Weights of a small sound classifier.
Model: 9.73M parameters, log mel input, arch transformer, activation gelu, layers 12, width 256.
Training: soap at rate 0.0023, 3900 steps, batches of 64, held-out accuracy 96%.
Data: 26041 training examples, 9.6 epochs.
Rows from block 2 of a small sound classifier, named by matrix and row number. Rows with one number belong to one neuron. Each number is 500 + 40 x the weight over its row's rms, rounded and kept within 0 to 999. All counts start at 0. Numbers have three digits each.
After each neuron's rows are labels from the 100 clips, of 14976, where the neuron reaches its highest value: "strongest on" is what is common among them. Only what is clearly more common there than usual is listed. The data: short read English sentences (LibriTTS-R). In brackets: how many of the 100.
# fc1: MLP up (model.blocks.2.mlp.fc1.weight, 1024x256), inputs 128-255
# fc2: MLP down (model.blocks.2.mlp.fc2.weight, 256x1024, transposed), outputs 128-255

fc1.301:472490548559521528493548448516533466527515528527472489396496461473485528491473424495478516496445510505529505529488490512529495462485517567570530507507561534484516500480528482524507488543496483525524557461491464472454484498518487468476529478416510483440556438561516490487551500543577507484447471505490495536473490524574447457451472445465483536458477566467458508479505518520440587558506
fc2.301:497516481519538472561569483489462497573425459448489472495547549512490467504609581551522568527573511518494534521525558510496577527507496455453447507528483461447478470570423448431494514469529522452456507419524431564502566536466541584458406464561476517449444480496501468512482465508468515497537499475499536469559511492556529494490460457490524461511544534495493555428518469498492492467527
strongest on: voice: male (72)

fc1.294:548531523476567480530462504521409544515603538497528460476455510590565457489461545590556469488506504485527521451494494458513472498560537550497489446464473487470485471457500513433464528488519489525478455481586508489492517482492430508534488523586464494465433531443525557500463559497412523506506536449548561528540483493527417486504399573462457453522589448453527492522494598435498474552515
fc2.294:385464518493455434513554465531519546464380438493547550542558476446461536544441518552498514521543519489525483566460447535509563500504530500488474480490465460475505553551516438534377467495482458434496534435494511470528524485450449426460406470491471415556448462478542501480498494499464533484540529506508426479458495495471553448587445483493455538547525536511480462523523483567494570513419
strongest on: voice: male (80)

fc1.185:498533489479478540491482453516575497498463474555473499466444465533461456494565511467498520494570516483566490504543445543459533515490453566456508560495523495443563592463446518534528458575606509519441552561451577541533529522547488516516523449496448455571506465499566501444454516437476474434500498484489533543463552559491540478544508508505523454508448462444494443487538493497481538478514
fc2.185:480485454528524514479525502570433536493548530447543517506516501502497597522646499525525494463535458495484517471510580472483514461511517476561541546479440497437510405504496477492400433454413481554501507457525466516529511472517482432418466461542508522447499520544556496408529509539572530541513545546490486508540497454499493455479530493514516474537529446509558486530556552518472493584441
strongest on: voice: male (80)

fc1.506:550545531525549458464520530469512531406497500461447490483432470440498493424542535492503538485617558562475507508510451499509503478472480541484494495489468457449496634415492525492447482493562497573472516521492548499504487499523512600474515479480510453552476534457481437418488534517549480452551444455530537596479557551506484451436513526534487404465576507468514506511490495509489507476458
fc2.506:569489483518510523497534473561522505544519480490555511592495513530497589491601519458466520455510536527490496442491548464472520498576499494489537528508450478404492413534481431522352479480424590493522481480564483475510485522512504484456449453515506511479540473488500449469599532536550511520469504562502415486497480485508497473521563476451498460515505527464498481497496508490435523506465
strongest on: voice: male (72)

fc1.228:473537498547531520573560540437459489472464571452529495409536505457555532544537487484493502534550426527529543528488461553478446499506487485504432514522448488508454545528550499440488475563445484442481479451533492530528453429467509488463554547449474558545468462531435525469497435495535482531535539485519459532513492537470528482484421466504490530462454491481552492534499502470447509478462
fc2.228:470546484469520446412503444538492448415463517543459480443510523472497523485397492513472519549498473486538504549465499479563507556515514560499523474463529512576478441495514511488539495482494508525498533439464531503454526471575459504568451508586492490500483495573549552501404528444491544449551429518473552509505586489534458486549513427497488569490534444544478428456482465510485543517451
strongest on: voice: female (100)

fc1.493:511543524508551446477539554488478541518487436503498496519475499588491455458492484489509525444501534515525482467501535474506475493474487516492517515488532409427467519539457533456568508499487506479527539428566445526448473522512474555524550522529496503554421554443450511498525490534486486491466560552584511594465495437475446500530538467535415563446555497504451533542490507547465482434537
fc2.493:485434524489556460509503471516511486446468553506537492561497472373525494506386567506506550566561548491579499530454467513507544525468519460424508522506450510505468522502469425538466440542510466484459551455414554502508539451476463448450474501478495471557467511481599524429484480490481539523559496495461495442483494500479527463596515476473531515546542579496473470489507490518484548550410
strongest on: voice: female (91)

fc1.299:424516446474472448504509483429526509524437525490516526424486583540546599535512464483489467532521487501436511502523415581469455432565511519491504491492499447476518528519536512495509451482475470523500560454542433462509457428494520470517605508525495552489467442424537507519547479542521438579489516563521438555511495462474549523472472519471581490520502473531498510554562456475494494489559
fc2.299:529516472486530506527503486465519503470465496522456457452522467443500506404498522510464568543524511535554525461458495485549506591475506483503520537496479512515554484472440565520540523496514445511468434434473525533458504478559508560508506498590496423478477511545444558474454495470447498388550452503457509499468524500506490462470484429513488563456570398477502481444461498512482530493441
strongest on: voice: female (87)

fc1.745:578622450548535523521499470466481539544568532467496457467489449571524475452453506522560558473489513404582522455402475508518466553529507582461450484434469458470477476502507467494456538543519507478474488514541493513446487464479512504597522517502531568488442566517478540465513492515504508532455495499533536587511514468515461521473467552476447458430551470452506488486534566552501453506597
fc2.745:426467544494448463491535469525498564478426491488586531579539488457459503545447518487418481538558526531545510505483403535505551501510506452504450469514458482499499538527443424536464475544461520477512505467522533460480542477468486429461420444482475426560459485512566493513502475533534522480537506532485427480472474489552572461554413450487487507580570570554499425494533482525482564514433
strongest on: voice: male (82)

fc1.325:467406465557498492450517497416504544449506523522478510458533496526495537420501433517496573452446495434457540464443522531578427519473512525534451393492501444509526487467508520540499453440459505494506508459494459546438415461562509461515485462457555524456532496477432512507548479527491499591452459552532549532488515525464441461531550492491457517517508462450454497560514547597387498434479
fc2.325:495520532511476513556556464540472506545449486496525483627523499476472448505427520492489511463509504541418521484508490454494598580529446465436516535545492494410437468557459468474438533533436542462479433510513520513494486529431471493536450443477491420521538449507540493509553469527505557470495473525501437430540484463492491542583508487474516421501464595551445487429439488432505546509550
strongest on: voice: male (79)

fc1.766:503557466510566452475416475453546505438543493574464473488429442501500525474585441489523608534528522566540528518492445521471480500504488542515508536503544497479552588445416529478408472473582505559446509556485521536460527512505508519559473454499520493531463502424510559491448526460505493472470516471542499516431507512485462426436509523521528446449548497475456495457490560522514564543490
fc2.766:521449469516535491494484444555495485521536473500554478550505511514530600483536489519484461441503490485496546455476548479564542523588504479531510547471468555415524487516474476554477446442445576507529496473543461535554510523525534479415441424518536496455540563536539466520610504533508561476557523521455477515464500491475523471489492519505506450521564539449545498491590527546448423515403
strongest on: voice: male (81)

fc1.141:523545564478509508473480511533544484424515474466442488482474481524476384488506509461499554493556462597459531438456375502549517503494504478468465533497550492567595537400514528542521523441527509573443475533511489492483511560540489564514504508519550505473487555441507494521546514587505500495515480529462533547442529540468521520489456481541510481523534477453470473510471532488492531576513
fc2.141:492491452548503495512526454433547483570377412474517549493505450547500519441564473560473580499466515507593591513467532527507485517535467531526512541538513467494501550541507517485437459465505528474449566461540521467501539490545452511399407516582550477459531438507550511469528482419479521413489477491517495570503527524480500420534414505459524462530455471495515510535543501501533505447463
strongest on: voice: male (91)

fc1.767:491535475474517561523580447438459574462435513499505509442530528542583501490534459451477490533476444557533563503469440539414453524523530479460421516534469474425441524564525526432531485484445540463500475532565440521540479369531508455485529514460498510555455515531454535434491428453572472547541549554509509545470535522487565508484446440522497529484454484561556525535528512462469540529515
fc2.767:506508481515575421431492456526472479412464504540464468436479526461534522470375488501457537551474488460542542474458492471532481538530505536484518477470525518578497449496508530482516497481493489547523501483455539512456496408588503498492463546565520508514487488542524558496421543467461540425572445490477528478482587491543464465542475458490519528481546455525465450431447435504534519520436
strongest on: voice: female (92)

fc1.103:445523457455478438546456532453503521482455519526466494471531540419484471531465541537519495511549528500457538524489444497431533515458472442434510585504578478472443505521529516450532473529441525418503500521520498522536547442473511522426466468512514469564440414495469502458394474509517499470529546555448473492510464452500559452527439537613511461431430504493504542544525506484448495422553
fc2.103:572524482499562442468499478492426491438515506518512483480520515511536566491395481514460514609432437506540549515487505478488440582552499582511482381501530511565512488546492526514508476462547524555537523476446517446441446451582487482520541570484498503497518485557440536504566573487502480481459483496533526515518595521473516506493476407525509511556523495511466451391572471582530488507415
strongest on: voice: female (99)

fc1.258:488516478527547516553462530490479576453550503485491471445476545480452468456544484524469536478506563548429463499428494500533549480443505434458538503470493483467529513494503587516444526532525472491476469466573498544480489513468522576563499418445459460492455562481466515451532504570440468463486433464526526511450475532542545485496476543504403447478523376450476458438481575481510540467533
fc2.258:444550439487439500535485464538572511539456440475508511469540541552503587531613493538528478453488485508523502528484519453551529464548563507534517517458494503451529503566442448554429452455477550479534503455528492502510494486499508430390466513539531472470495485494478488488564494534515492440513487576481484552458506533486483524477415483590495438523487520482597485532507472572473509513445
strongest on: voice: male (96)

fc1.95:531532596520476476510520568536487546552499484521542479511491434498509497563563480574492466481429522524442477537535442478467506506441457499458464490472484459462564480485540522504502521588579529473458429520496528434511478452503479514432442403428507524518464428428469546510485518537499507520487494515544554538572480436564521524478457556477554501485481475500571477554451543495512507476560
fc2.95:495472413455481491464536503506456539475437514464527571439510554541570539515530458485532445524501486461557542500426519536499524469449615416584537512493464500511448541533470493499486481444473480497534495465456542517458534464504498437464486560518513419479456517534552499504424505514501472480497541500458502542462478570459504477528424503595491462458526445551563509480448492557472474520430
strongest on: voice: female (88)

fc1.127:468502540471451499539540499486482484512470462490484546511597479458537560505470479478521430536464449478520584510526442550443468475506511495467452478497545494454500481513516437517563469456426511431455456427536514545504439452403531459467578488443482473434512436494437516510541465514555471476509506442490453448507527435455530517518435519506517502496430560514581599556549452465482488476599
fc2.127:506452479494579438499486502498453471419439555550489513442482512539551571483366483472486474539514468499536508477442444467546457563499494554535554458497487536566457476489523574488554540470528497525500502499461510452435459474605483498537515564579507508539504528537529541507454499472519475430506445542493532528477521540483512502485409456524513527484519387545453463491516441525497506505410
strongest on: voice: female (100)

fc1.233:495528485470476510546522566458519504507502496498508563478546542499536570523481527516540456544474484519472536539470397519476437466520561458448477524554497486522507477534499512487548485514419549455468512467549518505524476422434526477449547488443443551549459441471444512498488476544536504560512546466524436540560519486531549494460438487566553508415461510525505510520513477442495515553505
fc2.233:465541529467564449450503465529486493415453512542447492467506512471497500494403473512456534564498430464517546522482497467499503585515458550532529419486506498573513466494474477466507497504529507518510516454479466521437490432620523510523481531555481488512496490585557521470460534479476503468546445534489523472508553498492459500484488394500499562538516462515497427439510455512524510501441
strongest on: voice: female (100); the word "and" (28)

fc1.145:409483451516498565519475519446499517518508447513449483466540402488516556480517406423494429541524434543482549507429476473501501503550507489548510409487470498583500494509420488502551523494418457558517495436429456475467446490415489512476572540541513517515534444499473540496429472512509500446487493572512549464525557513575464482478454507440510455598499506503522580496522552456537478507493
fc2.145:560495524520537474501491466498406495484472547516508453443470507432514492477443498529506548535531567533508509425545531503494479434468504524495498611488510551479551502499490577452573445488522453578527531497502516495495528481642522558481453495581513504478458508498543547458549545504456460485509442498495534521457484499514490467522456448472508514435520493491385519530475475508501512455487
strongest on: voice: female (97)

fc1.93:407517529505484497541522465472449488496478478515502514474567525520533559463454480495424491560444433502538562562496462546442485546529492530471466468507553495520553463569530521483514523535415542457481501437520463565495509470429469454474504483426479506462511426511398516498521484504524529530470495522444446484558510460518554523539468469524537513489463538470551577556512470406465524505547
fc2.93:552433479500561421446494518480430468430444560563537475489486547502598574481404454508491510554536481492497517498409497444535481533523459590514548424485455532541435474495525583484523530470476547545454526506424526464446456475606487500522489592564517520458496488554536495545557516502518516465494462484508530537517491516483518519509455449528512548518547475541434431494471467581538507477432
strongest on: voice: female (100)

fc1.681:508534488510488518503513500527527510537474497532526471457485441463462498597428468503435455487529541541506581480533475523498450474520498510451504581555516519459515516532534516453516509562436444426457488469529517472482425445424499503448549459445516517598492505537455488585476513536449499486493532485503411461508505525511529494448477555529488552521433561480458519460457518400584459479527
fc2.681:482486515397522531436482529466456508432455568524455511438532519561518559474478473494566488451476403471520494525465490507496525520451575523542514429499525422595520537463491490448542556448559527480484497529402499528472568526528474485563495560529454459469486518520551499487473459438440466551490516499525578575534553516495513480428477440604514537540563380486542485503517477576484535452467
strongest on: voice: female (99)

fc1.589:518488477541518473463433510490510534495577550528491524485509544469523545449537501518525571537516502518420479487433417480485493494488511486451502495491554495460505547491545559537429453471584492545439519544515536566473510514540477546520503485417468508505418446473508445459528470521486468490448506435528475560467469517530512497504423544495452413480556507465561536528538570551519592466497
fc2.589:470483458501520501543552417559590520537475434491583539547549507524493557492545535482459533468541494498566530482491541463503566491591489487513515532493474484454525480552469430542404436515444547524513491466526526490524485488488487442429441473564548446489547468508530487467605492525550516462515444560496456555454529455488533469521433476429514459521523560482479458468505512555482510547426
strongest on: voice: male (76)

fc1.288:487581501435498499484557554441484496488439492438481488493548511570479521531474485471537518441536439475490505559509466570471533511501452586417478543512532418447505524514481476481490475458422530530503503482458518570509513523454462493494496499463503500509511457444448494510458516428433496513505589526495531534543481476563498485394479531472523500469490522458549504460536438506434560548565
fc2.288:508501499530599449482502436564454487453449482524542503486462474432495506493392491489449501551472523479532509428512460470520518517529491526488495470464449562504479493466458459467543492492541469527523530483458498528535521403557474512432489516560549504520482561578588555476441516503507509439628496504444503353443506493489481465548532483472537494446544488507489539466492479536505511507465
strongest on: voice: female (97)

fc1.550:510559554467520535505486538496499503470597514461464476507471468525534393431550565501552491528527554468498498475519448499494458507552541523470487474456429450451493512467450486506528508498519503517495485579499601506551561494509467511576423495578425495533461537458582507457436518426509526515506466496514538552505503581507423527517547479488503477554480508483508490562516566520505475544510
fc2.550:438515501484407556428554467498426574557502555530488605518522507515469534552657542494501502461511472502461547494487491515525522512482491431549484511541483504445518461527477505495365504558464493475512509466554480535535518517487518401402517478433521429444489510540423473465537550546495519472488624491508494474471503472511559487541491554481498548519543467501508466522541491396502494508492
strongest on: voice: male (88)

fc1.82:519569563457515474496504470478525417529589518462535561531476466569499463533445559516594455485514534570482484492438440486475523545497540484477528434501531563446559466461447506474555510480511435493444495521460567507484551495506504481525479517599491449531428476480507527523472509424436464479491520455539526527457483576533439530503504498490484455502555480466571472527513494405491483568495
fc2.82:486504540551524466533514443575425566470498484534475508458497491477455516505506470552496490460472452477499479542529504485491467495530535539503447516496525484505537483486533505547392463534473542525495513482565485486553529438512464437441477478481598524455549535539534484509497489513491474511491574523571473522490472498532521466572467567467486525553524485552491449556529482599469518595347
strongest on: voice: female (86)

fc1.329:471571468504449483512532493498522507569507476436470522527545478561579589533460534477515470489504444501508578542541413511461433461537500465485470476542530494556486491476473480481565467504433561496464514442591522556543470452511548479502597488562501541523501474526446555526547485515547482560460564520528483534595484539486537522468429483562547474515443526481519595500506513396491440577571
fc2.329:467513512505539412450489507463417496459440552520516450464496525454503489467385499524489568584479510500516516519463479463500474579488513572529488451463421487506473447446541532484515520516532495539493506484458503485475484450613488515529436542540486474478438525559535533482490520482479461403586419536489519464455513506471481490521463420463504553474559432544464417481493418567527514506438
strongest on: voice: female (98)

fc1.603:484500543517463528511469523430568553509523506515440473463505476480554417467495443481493577458441576528538492519445509513484475471507527477474501507481511449459460489463489456528530497434470514545496520450516507510436517519548514448591434527528526423478542572434502430522473414545505465587494460523553530605459523508492428467531605531534467484539466547502391444545483503499447509437426
fc2.603:469525493545467546510537492529482483549542476511472504522470479479554495535459563480558477474467542520453504521505546483528509586487496441466450568561460443469472456534501472461431499539530469411500472490568534541525469515456496453501473497457488473478506458477462496464461552526428534487494553454473446420509499462476527549531517538381493475574502532508549543431507531462529496527600
strongest on: voice: female (95)

fc1.373:533477498555512535431479457520496478454518524541540527413477439503495567470673534444500519501519474487506506490550489457443495521509443520443494568453487508451474620501474495458395497534524534460451544548513578509517478490452471465414484567530452446518511483457521425514454483537577552507553557425521542506456509513514485422530473529450532505491514487534547520505523505548464503495468
fc2.373:553440479529521512541563513540493535560521433456540498592507521555493539521659529474484540460486601540456461483506595521496513479488481500502495526505475489409485434534519413508372533502486476461556470494546501531529472601510530538480500498500510526486523516494542463468547512532534508545488473523502466506505477512516533518501567490444505487510479530499484499485508506427453498488500
strongest on: voice: male (93)

fc1.432:409587535461546471563521514501430499466498532556446492471497485518542466506503538507547471552552489525436512546504499546486511491500436443434528590505582421457550547502499503470445516538490560493473455502510530582558491463490498509470503470501483449452477475510459546451449504460400453480602471477480493447533491437513509444512412467494519493452499459504556475517513496430441533494541
fc2.432:537452473501534470482492482491430474420433545499518452485544522500500575509477504559480525564483464436533527550440517442514456543538462641498515374488458481514491457543504515526527484458490576599514551468461498510485459469580439482482468552507534510472550482552510524483563567515490497465453502488507513522556546536483529528483463480491483550526544478521473439484553483595525494539413
strongest on: voice: female (96)

fc1.401:452562480474473469480523464464490524514500484473539483423548528469535521541488535488480476457469452469525547492453413540458496473473569535480458561506548459484461482553507463467569468558422530470429544431484522521502456433425501521438537523465465468507454427523472523544475442505511461455551521527504429466539506455486574561422487508543570560510463512518543531508514493444541517406529
fc2.401:476486499469516489468444500492393502418477545542480497431498501509535572428432428540559522573502451466547502482473509471574466509484492537537570414518507536572508514491518554467530481518514505560492498485387507512455515480567497479559520547592477498509569518500492530502503500487458517478499436505527548594474569510509448493517432475536532552538563441545475454500518439531511511518443
strongest on: voice: female (100)

fc1.704:432477497531446473527496492539510526513523465483579496484502487429500560568494476461501420554472519555478475577524408456472466510488465464453526578466495467506522535494541501413558476493424520476458498550456485532561488468433484495485548459423463481518496439450503490532492557542502438512539489463469459454521510429554523448525421547479518519480413578462579561512542521443466524470573
fc2.704:560500482439580510474509532485494484436427497549452517462545483572516576486460533479523487554566454527530506543464458484565493518536520530496521407492544536546468441507451544506539533466506513493507485453480499469480518475606500527531489556564484452480477539554507552480469483468495523463526498565495498505521526580496526520413459450592528504475542365514479466490545456556473502529416
strongest on: voice: female (100)

fc1.180:444586536475426505563487463515495507493462565450542525504525446463490567533552495498449452536433456561524514505508415561431488501496464467492474547540504482501563551525546465457535480503445527482430505529552544505511458434504517469504471466418494467483513501492420463499501489468537505525498491517522424394465491449507511529455427538516554481442493543504636529498483541463459465434545
fc2.180:554447439469603457471485524512451465415470534555471511485484525522574574478309462495508499529491486472560538481445496484521466553513513540519546476464483558583446457487487566480516556467520522506533530438430497473428456458589503467553500561552489468524481547584534515528445516458491497476520477495476532562513522557464488495506458446568531529470525466503457496480485413535526470515417
strongest on: voice: female (98)

fc1.453:490515483530563517504456479471578467478549466517473495449446434503517473492544504430511490522552461514457566564420420487515481518544492563516508569506514428507536549461523544485423553494586438515491466510509566496564567501522516502477508444501513482462440475459543591485472466513453478452548492512458506561427520552506488467509475519508476468486502454473495467506478504474495534554496
fc2.453:461446471558530523511585463547508509527458485461521536565474483506512544540643503496469475430443542468552572435499551519555579511539523480518504480545462499486544491520527467524445486478431603504504525472548463497495551448486467479436447469526583473511544580547548502473478513485556540522516560477500521537522462512512505470531504496441563429527513518529501473483501514489490486494421
strongest on: voice: male (80)

fc1.128:468550468462465526563549529486450503550431483471513537469524495469582462531468516549531440549500532507516573542477469516496494533481575421494510553500465476472503536546542567458477430518457550488443512488570483553579499477461527474478575457467502530530493489498454524451507454510488469481587514527470458504439479480521518497498486506541448508449502490471576484524568523488459522483536
fc2.128:475530497495526453484462461499472490422450517533535519493527517534454597498437502522437497552489439496491499528479449442495495573564464591504507418520534468546517434514491485518499478466508498524551552429494516450461484471625509535528461533516526487545512463608496554531522540484531506463493489518491502493520545495509482483509423429539525519536489465546481450452524460566498575526433
strongest on: voice: female (96)

fc1.91:537505524507538541482423528495516460424469502551608464441434484477550545492514489512503519469476587512514557531632477486472532478469453534469480498533540448437444479509566436450485543522511530471519472554507536483504436440433452486494464475434491438514539488488526566466481522510499516462511502465545607486502486500542483442452518469449535500532468474454465465508502558481458521447497
fc2.91:496500450565483519509512523534472533515526420513459558483450520556523549572614582479488448470434495523507467509469571478487518465474552435545488496479459492487544467509492498501406480503476500526501511557499535587492530467458468493512542528477462529561483553482529479450460545518506423554465543509508474540477453555551509506490527570521462466487521429527639549567479531537474481553472
strongest on: voice: female (100)

fc1.227:526429551566482478553448525488471534463476507549484448535434452548469445536556559470478595507564502463544499505574504507501522463515498533495473615531547455480444524434486509569559509567480481550519504538445478505463514512553546483561512499542402498542516463503485488454456448525538468516511472519521540554511522522514467443501524461516518531474486497544493489491497536500531552609523
fc2.227:466518542510461524511526537492545581559517568484504483502523478467515520465634525508530468540513562548467532473485522524583483514486539464562515506496497545472477426488496518499372430480545514449495428523477531557533542508461534502480469445475524416531500528447451491417483510515486471428510560520466472526461482487486527540527503521497503462469511462448544451514476486455468531522477
strongest on: voice: male (99)

fc1.33:471421460502479541539494460491493447524487466514498538470519436447518520536487461489445496506436558527429521535554431521470473488495432485487507523435515582531479591500447514505474463529466498516551479505450478436472534524452527518384516517442548549494517500479525466497543488565538527475479504462440478452483485493473544462561451535408508497514452547511481508433461500490524505447461
fc2.33:521491532471530495430501548529513489436501519463559465456493479501546540467441496510584480542526467505548497493466489506529516520492534492503478467543449427501461520494487483436587449445445487475498453553411528495521575467486480486522519494585471535469498460449536465487467444456446470447505503464532487544516505501535514460443483481508548506526600425508508514531569559559485539519597
strongest on: voice: female (100)

fc1.541:468512483487503515531491512420484515491471557424534557489529539481481496483508566558495555543580486549467536529494432543441478564492533487432521558476539449484517538515502543449481458514491538484456497506517514541487467474421473552536540466493463542471492496480448561495481475532457458538585522537452446545563515523531538515553435526511445446455514458485486463501495439435522524512513
fc2.541:483524436509567460451482467563539494433468499519542468514518477456481559523453479501444442613463431517563533514449429440526520561568502562496484392470464485514492475540436482520522465489506499520535521442468511447482491401590451457464487539509476503547487487592458516520508540473502480437519477528483491450495555492514508493505489407524514494532509436536537439455562511565481516529403
strongest on: voice: female (87)

fc1.513:462480494504462489492472440500538561510518479549401454445427440502469481518510412428533430429433512502470562443494525468504427473465477428530502501504569537454504451534499440497476559496514463496534474496510413417437515450490482448456566509478476467446518438492521518513543445592470498443558534524449485508444456510568567481408511514410478524523471520476490506517516526492529491453548
fc2.513:531460436469482472438522460532506476444425537491556536520503520519511584458466508527499494522566455498604503537518539507520557465491544556507485450547476473545481499522454520520456490475474478532505510443479534506424541514570467493421481544533490507491476465528550490494453503473470531544532530479465491515485456516468552448507453517508539494476532469556558520498490448580493496481401
strongest on: voice: female (94)

fc1.275:450564486509519442492532516467423494534544470526468543518534499485517524467499493493476506510514500585550479498439425501445456483464552524461479471536544487555516544540499496543593436567488518415473510508543459598511526382514489468528500488499474539465489445540427495477507459454551472531547534523520467526466474471519517536540419468495507465479461467487597500530480480475454569488501
fc2.275:503503477544551419495505461485526487459481532532512457522528530502550592490317504503452500543511440501529535498455489473508471576572494562533551450451478511561452442488513558452476528533498540529533515442475529424432468441587528494548484571590525478508489447543544484505544564479520468436488383511533537561496556516486467520526479429501510534520541487516471447469471451547533526496423
strongest on: voice: female (95)

fc1.707:538575573498532489547447517538537526525539462531521459513477469457498496505528490527480465538515446513452439488453543492478522538458481503462502543510469435553489464454451543494478560535390459550461460443490529521488464542437496545594457487560496415475451549497473505578538546507430511478414511462560492510560540466534477453505556576466481540511490473529496572489466487480571509533523
fc2.707:497463500541519462517498484508471510484366470468524548493508511515531544496482496498506528507498543494545527509507448484605418484527538460469454507531452534459471570502545449480559444477588527458404520538524529502522515427537498441454433479486535529463439502480523488480457518438556499450569472543472534426438411554521540530543470502416517433512431496485512466512487462545503487487538
strongest on: voice: female (91)

fc1.569:434538468443460528476526478492461518565449453475488492473529531489463590501456457511488449540491459548486557477520457520451472533472545472471471513511531519504565492550525528456521516550415527417425468451491463499476505495437451432467552460434523448499470436521421540484484467466518512445513528520492463492541507437524515498464443524489573548464483476501556589499501493437526505462514
fc2.569:543442503490558410463463511530404476406454592540518535451466544485563537490364452500495478545489465469531504471406468486534500464500524527533550432494478557578460483504547558448540515477486558533491516517390514448433519425605532550539553583572466538476509529534570523504483519455523483478524431504528546556461512514509454472503432470505506510506533469568412466516507427551499470526420
strongest on: voice: female (100)