config = dict(
    n_mels=40,
    targets=['voice'],
    norm='layernorm',
    activation='gelu',
    head_dim=32,
    parallel_block=False,
    layers=12,
    label_smoothing=0.2,
    residual_init='none',
)
Rows from block 5, named by matrix and row number. Rows with one number belong to one neuron. Each number is 500 + 40 x the weight over the matrix's rms, rounded and kept within 0 to 999. All counts start at 0. Numbers have three digits each.
# fc1: MLP up (model.blocks.5.mlp.fc1.weight, 1024x256), inputs 86-171
# fc2: MLP down (model.blocks.5.mlp.fc2.weight, 256x1024, transposed), outputs 86-171
fc1.431:529474465537463481454512507498471504491493503459514464468495537492455565515518618451549529546430451495516527534508530569562476421509570529496566475378590488480489478436443549470446518411481464443439466533481495504459535480524576427506555518432465487427495506
fc1.432:483556397571510471456484586562457511515587479509402553514497493495466565436529603504429587470489585536546511416450540492438413511582535495527487507425534491492501478358526493495524457514413542479456509582526548541496497433447466532506514544510486584555520475
fc1.433:493537471518516470492498498511510487515506465500521516566536516549422492546486525428543427499508540523479500547487484456503485593450569527464474502521510452545510464469519446457428518484458472523532451563479488434555522508506462498599476460425472512521485564
fc1.434:473417466460534520481589502499514536400486451454505469481380465532505572510550491478520549475433490445413453482504553493459466529512565520485450445478447480518520491486549508456397470536481597506491495499485472412535523527532474471464459457497489501495454555
fc1.435:419489489503482501495607474601518533463444504452480523521405467518542529491612480494455483497478500429502520462573507520487463530483420500612413487478427462528446487435559482547434485482434523454461558582482471472523523551510439483486463480479495494487437640
fc1.436:513484429515471528535519529512496417455558516480547400524468517487499546528543614498459540519514448508509462494417525488512473519551449462506464479394510472508497495446515474472513510471471537374408517518544451505506543582466570479433511466517534581548529562
fc1.437:448496456556497505401504512575488487467497435470492564534442477523450493502503501548513551480476564494526476395502513535414448510514471495475476491486459562546465467431588481505462494448518451482498458590451443432521502468477440503508496499402459532500464522
fc1.438:474570516500475457440447424509470473486524577495565435468510471493476496553509546515465507534493394508476468503488484575464471546493510539434501489563457519436560510572514410481462502501554541550428512563555488462519575486527539512542430490505555556514544467
fc1.439:493583497542461515445480511466488393449504556560513472486507485505467480503513510500595461553588432554480448524482480557530499529565544461503445534550478452518567534562589437446500490487504512480556517602475439490473577487509534529499476469435510517492458525
fc1.440:606533502570530496481523507557476514412500523490487503562485569513510517521422539528403517485451533526465465452473526472476520510569444447562519481459481377508466432382484492465476437442526573460524510550535551482439508569443449486575546511466526569416479509
fc1.441:468460479562508462458539464586520571407503471425492507495542471409552508549512555484491501469504466484484483428509471460483491539486493472552478462421542510531546472458563460533434505471418586484460487560524482428499503538456484502463474499482470553527551512
fc1.442:460494500464512447498574505510530470331477523483561546558516502546513500529506413493472420542445460444523450488491456486410529545466499456565439577405494418537495472500482491470452490491464542531476495524489551519479481523514599498498511518502523536470503492
fc1.443:485512445532467395511501525590526546434517486469527539555519584479438539478464484464433526490538527549523574549539516501524492473514553529537448491423560507573506447506467525459502491500466494500500507516544461474547569561428600456498547492450538514468519544
fc1.444:510500469513498487511462494482516532480479540490570569502569443494490468481435457462456442515470466497527492500516519457515510457570487544480517528514518434463520558522517529536521484444518542504578475450580541487544485505533469544545534471512539585494497535
fc1.445:555449419458480492469517500529518541491505449555436475467482520552493519516532441508509470544425553490516494540529525493543432498489535493475465493460508477589510504509532493492434439457472412444458517523389501444482480533516482433494465501478488498459448557
fc1.446:588434503559528505462532526540466494466478480458433474545467554468451508492520510501453503503479498528532470421519487467469495513485468505520496442500468467518534426516560531498517473462427513533495543595517486449528564571518525476505554512493548581468484473
fc2.431:563487468467544526461512541542510486499496556469443459430506505577525460521533455499529510511550526516542496505475487501465497469451564528450518508500440515458493529450542540515579563544491519505484544630557479380487508484464431432558493535478558579525473525
fc2.432:501401582432538457547528490531476465494437480487542500449494492610492443505531449548525471481540443448514530469504504525452495429478476489463487500544503510532527497495473492517510475527502475521513505735483500520510487530564512537524499502464547445446395506
fc2.433:475524512499456488534496489450465415463485484529527517475473511438494483510460473531450490562507445600493584550481496533512488499486429500541469498538479490468482515570530433506483493517553566566545474414501520539523493462540502536539448488560550474543474508
fc2.434:481507550486515487617491551465412488533482505502538523517499493495482456495444538497505477561478505547533520568511490460511520507561483519412573533497537493519511488482535527526488509526516432492517502543517510572511515528494536578510446536488517563542478514
fc2.435:521519526490537531548459548445419452516587476451536498473563495493490471416453587524552493473481523519485486499478476488574503429501560565446620506525528509460537524496526514526527552524503490581504450566503483529511521557490477501500437523425541539503495455
fc2.436:521473499511477531523516468467436483415536515440477473485529462464496474467460525546550477491465543525530564497597529485485525480454566584470493495456453517503540460536523551521487562534482532573523508502493505455533470507506522490504502488417550530492477502
fc2.437:544471511448529466503545516512503492486445467491533536542517557621531490462539450464479486513524428474542504499484559407450528528505492462484510512508543487538484508517453537469501432508493531470513529689548473542468554542482559565484547491562537502466482525
fc2.438:426589464463423488567553538455578496459559419478532537562526514529527464480472506515550466448489540515523556520472497488500553512514491503553469551470445490506555428450554615515474542507521451553557470306435499469539482501573535597460511455438495521537561523
fc2.439:450598423451467485543540512464492461459515472437515579516535502475522459509439513474522482442518550475493569520496555462493491482456462521552439538474419456462536454439474567469493457539539430572526472309438554457580461471505478482461500491512511490528571465
fc2.440:486505526529518532556522487502449451535491524480526528456535484521567471482489427473556474494501511479526533503496491543501535571484514508451566536551525500529511551495528511556478514497510520538479478669494517550520458543568538587445508487548508472525470491
fc2.441:502526529440475492579484549466492409482496522529473521520493458513513485510495420488516455506537535513527544529563500535514564511504490505452581543480561503473540466501543474532438575515471495541496474599557512475541502552528509458508439543505570514475471535
fc2.442:528487419550465581520450505437521495503520542466499518500482465415508491540455516512541530563495474531535512547513510498585469444483505556441513510543497522471536466515517481551482532513556477565494500571480502524522495460555461467526487463494502522493506514
fc2.443:487454522494503514550490515443461478515488509514520465460515505506496495467479464498525419497487521471493483525483501454515554510476477525506518527492443485538478517484539473541444572507520517527520507563498520504506460527541488499544446450551528530556495501
fc2.444:459500494499468543542526484514470484466508522522511438484519472509545492460462487494542443506492570500514494492538473459517492507481517521473482453516502493463555496501501521545470558536511461560490534469443447499473512472512473489537493466524553443500537497
fc2.445:485544571543498440485553499474474499555381531519508485504494490421529537442494478485467534455563465517494502449465530578473487476456498458461551475473502490457481479546516463482521454518478526565490468447514501649441559454468453505497482516471478488478465500
fc2.446:525451534487554516546501538515511455446493530551529508457516527590509447499479419537467482527533528410499539537513549501495490508471530476441518523538469502509481590449432450525471535533500527448465550727463463513514566538574551473575480513545557469511449551